config.yaml
dataset: "read English sentences (LibriTTS-R)"
train_examples: 15625
gain_aug_db: 10
noise_aug: 0.002
win_length: 400
arch: "ecapa_tdnn"
depths: [10]
init: "torch_default"
eps: 1e-08
merge_dims: false
one_sided: true
batch_size: 384
lr_schedule: "cosine_restarts"
warmup_steps: 120
weight_decay: 0.4
Rows from block 7 of a small CTC audio transcriber, named by matrix and row number. Each number is 500 + 25 x the weight over its row's rms, rounded and kept within 0 to 999. All counts start at 0. Numbers have three digits each.
After each channel's rows are labels from the 100 clips, of 14848, where the channel reaches its highest value: "responds to" is what is common among them; "loudest band" is the band of the loudest frequency at the time of the peak. Only what is clearly more common there than usual is listed. The data: read English sentences (LibriTTS-R). In brackets: how many of the 100, against the usual share in percent.
# c30: last pointwise conv (model.blocks.7.c3.0.weight, 128x128x1), inputs 0-63

c30.98:536465524526500547521479482506508528505513527474490468498447530503485495505510505520484531517473514430480538511480536502487494469486467497511518484488523525497484480521481514496538459518543470
responds to: the word "was" (79 vs 15.2)
loudest band: 4000 to 8000 Hz (37 vs 5.4)

c30.95:478471485501485505494535492488503520510477464508439471451514481504506545509517505495528478520508548452525540511521501493496493520530476477465481492469575512496566475484526502520513513506450516
responds to: the word "that" (50 vs 13.5)
loudest band: 250 to 500 Hz (31 vs 12.6)

c30.57:449513517516522563491504489484511513499495515497527516521447531487463500509481566510519524558541518511488484469504484474469473544529469555518492500504490480491483461474564522501487507473502499
responds to: the word "that" (51 vs 13.5)
loudest band: 250 to 500 Hz (46 vs 12.6)

c30.39:547493511520480543510498508515517506516489514483490496471489521480467511455507486471506488499562531503522497483464522484511487481504465481526482512521459483502487553544497500465519490545469492
responds to: the word "think" (25 vs 2)
loudest band: 4000 to 8000 Hz (54 vs 5.4)

c30.122:548486500504489526460489482481514480506508546519524501476486470481440533487513503481483478489491540470485511514521518525532485520472520532515513510489454482510543465484515540536484556543478529
responds to: the word "this" (71 vs 6.6)
loudest band: 4000 to 8000 Hz (56 vs 5.4)

c30.90:511490515484492488490522552500495464507471526495520514515483483517495531496558530511482473515523461448480513499505501492449476474504493544484510549498512537494479527506496472545461460501523494
responds to: the word "mr" (65 vs 1.9)
loudest band: 2000 to 4000 Hz (25 vs 2.4); 4000 to 8000 Hz (25 vs 5.4)

c30.69:533527458503485536499555470524514479484484510494551500489529481524497520516459490528498513491508478495488533535553496528484493438497473500513497489535513538534495497504546479484508502471529455
responds to: the word "mr" (46 vs 1.9); the word "mrs" (25 vs 1)
loudest band: 4000 to 8000 Hz (38 vs 5.4)

c30.123:523494483482514510517536509469540544494483513514493531517518480461522493516504498524501547502511539544508492493513461535492517508472533449449477525474504507508491541518469503488518495461460519
responds to: the word "this" (31 vs 6.6)
loudest band: 250 to 500 Hz (41 vs 12.6)

c30.96:537449474510489510515443503528477490514488496487486485512491530516490533530469455490487497558511480561508493466475476495520511503504526507475485533551481535520471500527469486499479484550485468
responds to: the word "no" (33 vs 4.5); the word "not" (33 vs 9.2)
loudest band: 500 to 1000 Hz (25 vs 7.1)

c30.29:474457510519542480486527534534508461533490491462440504493455494540524534475503537484471516492505532486525526494498501480466505456531491525456524520499512481525478517449533494507511457511492485
responds to: the word "to" (60 vs 29.7); the word "be" (54 vs 7.8)
loudest band: 250 to 500 Hz (39 vs 12.6)

c30.18:453492494484507506496462485479521498479512470479478468522513483471517492515527523495510512521502503549503495503507522478521528471484440479493478535466469484470506492496476483480476480522509501
responds to: the word "that" (48 vs 13.5)
loudest band: 500 to 1000 Hz (32 vs 7.1)

c30.54:492491491497522497539515505542461539497514494505501447525469503513467465492513494489523448526519508464478454511494513500513520533457512479522501479525544455489518509473482482508489521484482502
responds to: the word "was" (73 vs 15.2)
loudest band: 250 to 500 Hz (52 vs 12.6)

c30.87:498512504455447477474475502505487491487490481513484458515503499488523478500513504513492489489521509465462479507494466479471510474497546507473525475499542464508509514484512527537497515483496496
responds to: the word "was" (68 vs 15.2); the word "not" (25 vs 9.2)
loudest band: 250 to 500 Hz (42 vs 12.6)

c30.1:465502473504519482496471488483509474504494488463519502512485484496492429515518458506486512470549513480502462540459476502510494509498516507502514535493525492496490508502501486509493542531505496
responds to: the word "from" (25 vs 4.1)
loudest band: 250 to 500 Hz (34 vs 12.6)

c30.16:498453505519516523523450510495497506525505497536515503478521497498503475509461476484516517501505526497479490472515498499512489489458516485521516542492462528450516501492449503533476480491479490
responds to: the word "you" (66 vs 14.3); the word "your" (38 vs 3.3)
loudest band: 250 to 500 Hz (44 vs 12.6)

c30.88:487451494509503496474474497505507492513479513536524476527476523487497504525434508499492502469502482490513486513488533518502500522476527451545506476514499513477502504509497493552496503524556538
responds to: the word "of" (89 vs 25.1)
loudest band: 500 to 1000 Hz (27 vs 7.1)