A small CTC audio transcriber, trained from scratch.
Model: arch ecapa_tdnn, norm batchnorm.
Data: trained on read English sentences (LibriTTS-R), 149.9 epochs.
Rows from block 3, named by matrix and row number. Each number is 500 + 40 x the weight over its row's rms, rounded and kept within 0 to 999. All counts start at 0. Numbers have three digits each. After the name is the row's rms in percent of the matrix's.
# fc1: squeeze-excite reduce (model.blocks.3.se.fc1.weight, 16x128), inputs 0-127
fc1.0 130:507525585587472469528476524499501478504471500528533524501554496504519531513477562599523518493437518550484534514519519518520483518471526490478457520528472531499548516549409487473520545524281531475531490489440520515528512553522500540523520483464513494519481544588491523493505577567520490518473500525489532522526470516548496479506495607493492502583532518542540546523557488467539547511481
fc1.1 143:535528506480589536498538500544531503543513565551524514477515533530543535531520569532498540514505536535536502567526518546508499532559540541500591564527523490493514611454524519596545529527468536531515519528542501536540520469579582525516526489537526544499522536538533532505583502531545527533571569540527515575538510557526509502504498535513521537552497510522577582500529503494516460543595
fc1.2 199:504522524585524525557559541538533513560543550522508529558535529541506495551518506509569517503570510507546509528507511545534549525548557552522532505560563562552530505526544539522506542528558565545551561572521488538520554538498522526540548599547541542513551540520483531549553528523523545541517565534517555520529522546542527529512536538521528555521559546526540516547500573528556526547546
fc1.3 027:531462502516512500500488475511422504479522508465460510436523431448427510429454467524440517509514530444446533527514487469471527530459505415452456443512472526472457500443528485462522471513430505506487451468500442515477516470521422476455523517405464406458409476521540520429457427461500438476488503450532524443458512451494486471509458450536511517519493483447504512458457420423444503434486
fc1.4 057:463434466545534457487569499444453436474438438526437526563450463551515455526526482501478523568432509543503480489448469547503487469543533443488473497509452436463554462535458538533484553460502470458472439448436538483532527520497433515535456489510457435541460440435505530562444525519542457453473531509476485508529475486501432493462562464556449517500564522483456497490544459554569546474465
fc1.5 111:501480467419565568512500522473552511559523490579454476515459490432558503555493500580528526531546596494527533508507535559514491520602512511459552593485498441555497534554574524545553501482538497546531449518574537512467556504570478447479531471593560529505461502552506519492489515495486499531523492497501421542468502516472476591527512500514511476479511519481491512544531575511475511531554
fc1.6 116:623528539500590544520504467516508536491538525519550536530540576537540512520543516536496473523506524471485498503608596499558532543507524550534509595535541513518512505568585552538574534562583525509511548447553554523520480528533541531547527467499541497547521564497526537553548510536508483508527525497499530491518512566509522522473550506527538541514518536540534502535555510513572561497501
fc1.7 108:542537570585491481545539490513533541486576493508541550507549502529507549483510495496499461540508516560521491566548521479552486544493527526520538510569497517523486476564549512481515531583498507505499555502544508492536475480580520505522496532466518475637537527486517539535547584484549507498530556520510564519533425550513513507547516506566526577537537531498512460489547457638547508563511
fc1.8 106:534519571424513550537508472506479466499475529545555494550531581510473515442516491501503540540493515615490591570510497425551503536530493586573505498491493564503505529524517558489519552560563467515560534483521474505544519495507520576535471499500520494579533511576571498553506474498498528554587514533530512562558516528510602517521518581535496549481505495517485535494537483531500505551503
fc1.9 023:458500540492480456549450512416530525419480541440546457452490508530435526522453489463468524527437446530549519514446544475514475468440460523528538515441511508445448539451488452444517537455524466545440540517511532461531515434494525520489545499489490537472421514503520429548539553459431476443450539509504458457504437452547543513437464514418521530487482514502445531473512553530430435445518
fc1.10 026:527520556513441440537472540494424441494498463455452425475463519519442468529547491515499524534531431448419457525448454505459502443466475476512455450550463456556525458555431537470536448468437459508530461546517436431463528477513510498511532465459477433533493460448525486452425490467531455475467474472407530526417545467460468532465493500536445518512471512468455537472527487458484486480443
fc1.11 117:533523497557524480513527466537584514494582530499526515547499509538506449541516457537593501492514529417589439485584533500506540494542560528469512458541552534519463465481501503501473531513551662491505545504509448590460559477503517491535571524567485549480505496490492514487495542503492550472512513587510511464534525538538487582509503499485506530495543508533533496606491527498508512560502
fc1.12 022:530530500517436483541488502532454478490429513545469452515527521442469523429460528467441551453482528501541455429534449514526417487429442501490522488552432518435477560511491497502510521444509449417514539525478506542495419507540548543407439481558507455446484435427545492462502461542437469478549512465503516473429509484520509532508498461437425468522428536508539430487508505485534498493512
fc1.13 055:535509563442521517470428436474561465481449437499508451465468543433445538508526496527438543460447437479455465514520449561525477442523549557479446530492538441530492507494529472439482535517530522456458510553534453464474538485482467529431441476525504493467453457467438438512532464555456539459478469450467463531550563462533466558557492450539529529474430466435459536488448474499480479519445
fc1.14 028:458509535492509533504495511514432450464505429432517513522502512517484499510527508481436522468437480453419443509514516507531456496489442515541488451434506501510473457525514513411505443499479453530426443505503438521461517526506429473519485413430463502528445452438442504466433406481463516510488514475533442519425522428501510522414526442447431444503521479500504526435437523522437453480512
fc1.15 106:446548497449511482520500562524526561536511533543564534535519492545531515478490544514515484495536525495509493518483550559525486595558526530533519553540516502523491544499487492534533517553459542518504550561486545532527525519508532541551459524516510613505552583532455534551506548527504557626469567569509493518537481551531536421548456502497516587550505543471563519544514564487551470539526