{"arch": "ecapa_tdnn", "noise_aug": 0.002, "input": "log_mel", "win_length": 400, "tokenizer": "char", "depths": [10], "beta1": 0.95, "precondition_frequency": 10, "batch_size": 384, "warmup_steps": 120}
Rows from block 4 of a small CTC audio transcriber, named by matrix and row number. Each number is 128 + 24 x the weight over its row's rms, rounded and kept within 0 to 255. All counts start at 0. Numbers have three digits each.
After each channel's rows are labels from the 100 clips, of 14848, where the channel reaches its highest value: "top examples" is what is common among them; "loudest band" is the band of the loudest frequency at the time of the peak. Only what is clearly more common there than usual is listed. The data: read English sentences (LibriTTS-R). In brackets: how many of the 100.
# c30: last pointwise conv (model.blocks.4.c3.0.weight, 128x128x1), inputs 0-127

c30.41:088156132110156132134152183118166108143093136128125153118136104131132117131135128171118157155109133152162122170148151140146160104157126115119112116147151129085113158128113103133126139148112130133118135142159078081160120122143123125142149127106105120099100167120077147099158140134176144115156078143105127152113146128123155107094120136106140178096114123212109134095130094163149144106128
top examples: the word "we" (27)
loudest band: 250 to 500 Hz (44)

c30.98:139171170150113100114122125118145122151158111085116128120134110125103139094132139111115168148109110158134140137119117162094112132119123105141155133107114153137110163132127144113149136146111119130112118163096089157191105141096136119116123081179126131125181117110155095104122108114178136116098135133122129105115118134134105087124109167086111144127165101116077122136157146120148044164106
top examples: the word "she" (57); the word "said" (25)
loudest band: 250 to 500 Hz (40)

c30.106:139148136132166130111076077142100166143142113110159123117150119137114108081103128149086144135128140173121129171148126088098183117094163114122139143112163140121157152152128165146112098106090151129103147120149101116163101084155116154100106167115124110071127171097142114140154129125131078139153133156139131132131137088136131146114131163137147123142094119158123128152135123163104145142161
top examples: the word "you" (33)
loudest band: 250 to 500 Hz (37)

c30.35:124145088140090099125099136137117129117121139136107112158100082131086132117110145119097163088165144114141111148146098110168143111129117139118161123163171114113124089121133149155129131108139102135130100138124121071143100124106122146127111102154137131154148148142127117170123115101137135145160146117128118123067133109111127124139158149121129186155117171203112103103135170135145075111074
top examples: the word "was" (46)
loudest band: 250 to 500 Hz (36)

c30.46:125130102123123138117060114109141132100114139151097139110172164139102131148104145156170147146073121181121162170154135109138108071161076165088121132157125134137125160104122131114133171111151110102155110132139113103139110123136116122183130104168095144146120122104152134155132129126145105120154119137131079121154174131144127111105149162101119099110107132161156144120154131120145142167122
top examples: voice: female (81); the word "she" (62)
loudest band: 250 to 500 Hz (40)

c30.26:134103155116104122088129156137156120124128124095158127129159149138103060150092132102135156091130122153130148149123126125124134128146149102122154094130139122103159140107128108099135177123113183131146126144147101164172145141119105152161181187157117130102112174131105133109087158137124140143134115126151102147146140120124098067134126082123127151139118090124117098100093121136106177153101
top examples: voice: female (81); the word "was" (34)
loudest band: 500 to 1000 Hz (38); 250 to 500 Hz (31)

c30.122:131151113106118121130122134132143156181112115115129153109168161090088105126101139128127163159163168123088099054142114112106100095164124093115118165096173173102110144123137113149112143133088114167106092122106108103148083134130130101144077122113143131154126154101103101146154125124122126135151103105137081150124124122130150157109129151092125153150167115144110132140122143117147106092109
top examples: the word "not" (39)
loudest band: 250 to 500 Hz (31)

c30.53:125168098180106167125120156114122164169158125085124143110162117109127124091107096135113121077124129120112112123112138088119114169155149118107143098142164133122096169161126104148143142148155142115147116104164141110122158144135066121164130146140102157128116165168138144127124124116176136108105102097116151146149134110129110124105134127166103079133140108103152166071132140167105111135126
top examples: the word "not" (27)
loudest band: 500 to 1000 Hz (26)

c30.2:125152124156121105088055132134133099086134066103131134107152137110145102110159170143075196122134117140103121099172105109109138139134148147112072111132136112107144139146149143121152143108106145144128096116121115165142099161125110150146112132130129136114133119118119144125103144150155095144139136162104117145116121119135131150113196153111153123125142103112158147097153127082102144139183
top examples: the word "we" (30)
loudest band: 250 to 500 Hz (56)

c30.123:094167087121105158162139159162163177152149103160137127135138169178137169112123162112158145174142114124115145130153148135125142111139132120121071109092131128120147126157126159140114165127121134106126116185108139151118136161106168121101128094084118118148129154121155118133117129124165127094159116119123123125145137147134155106164200146135102138087132102139121171124102143126120111094099
top examples: voice: male (75)
loudest band: 500 to 1000 Hz (26)

c30.16:159123145127128120136170104161146141119141161163141155116147140141150130119094128122128168149127128116122126176137105149161063143106122095110104116137103104159104092093133115150161084125129111149098119146106123099121151158060115138123092100131157091130113109133127133115143143081114095136164120204121145146114149162110115116131159164089116123111143126148101120125144144183149108125140
top examples: the word "she" (55)
loudest band: 250 to 500 Hz (32)

c30.73:126128127142165094143166101152090149084120105150107163116096106106134146096119128118115118128121180116083139156124114121121146182088176144140094146107144121107113130127097108143108164123154101089139129118141109148139124126142104115097084100124098119127125144123109155099175111099125078151136105114144112174108144148111109139103164169140169129118127130111165131132185150088118136116096
top examples: voice: male (77)
loudest band: 2000 to 4000 Hz (35)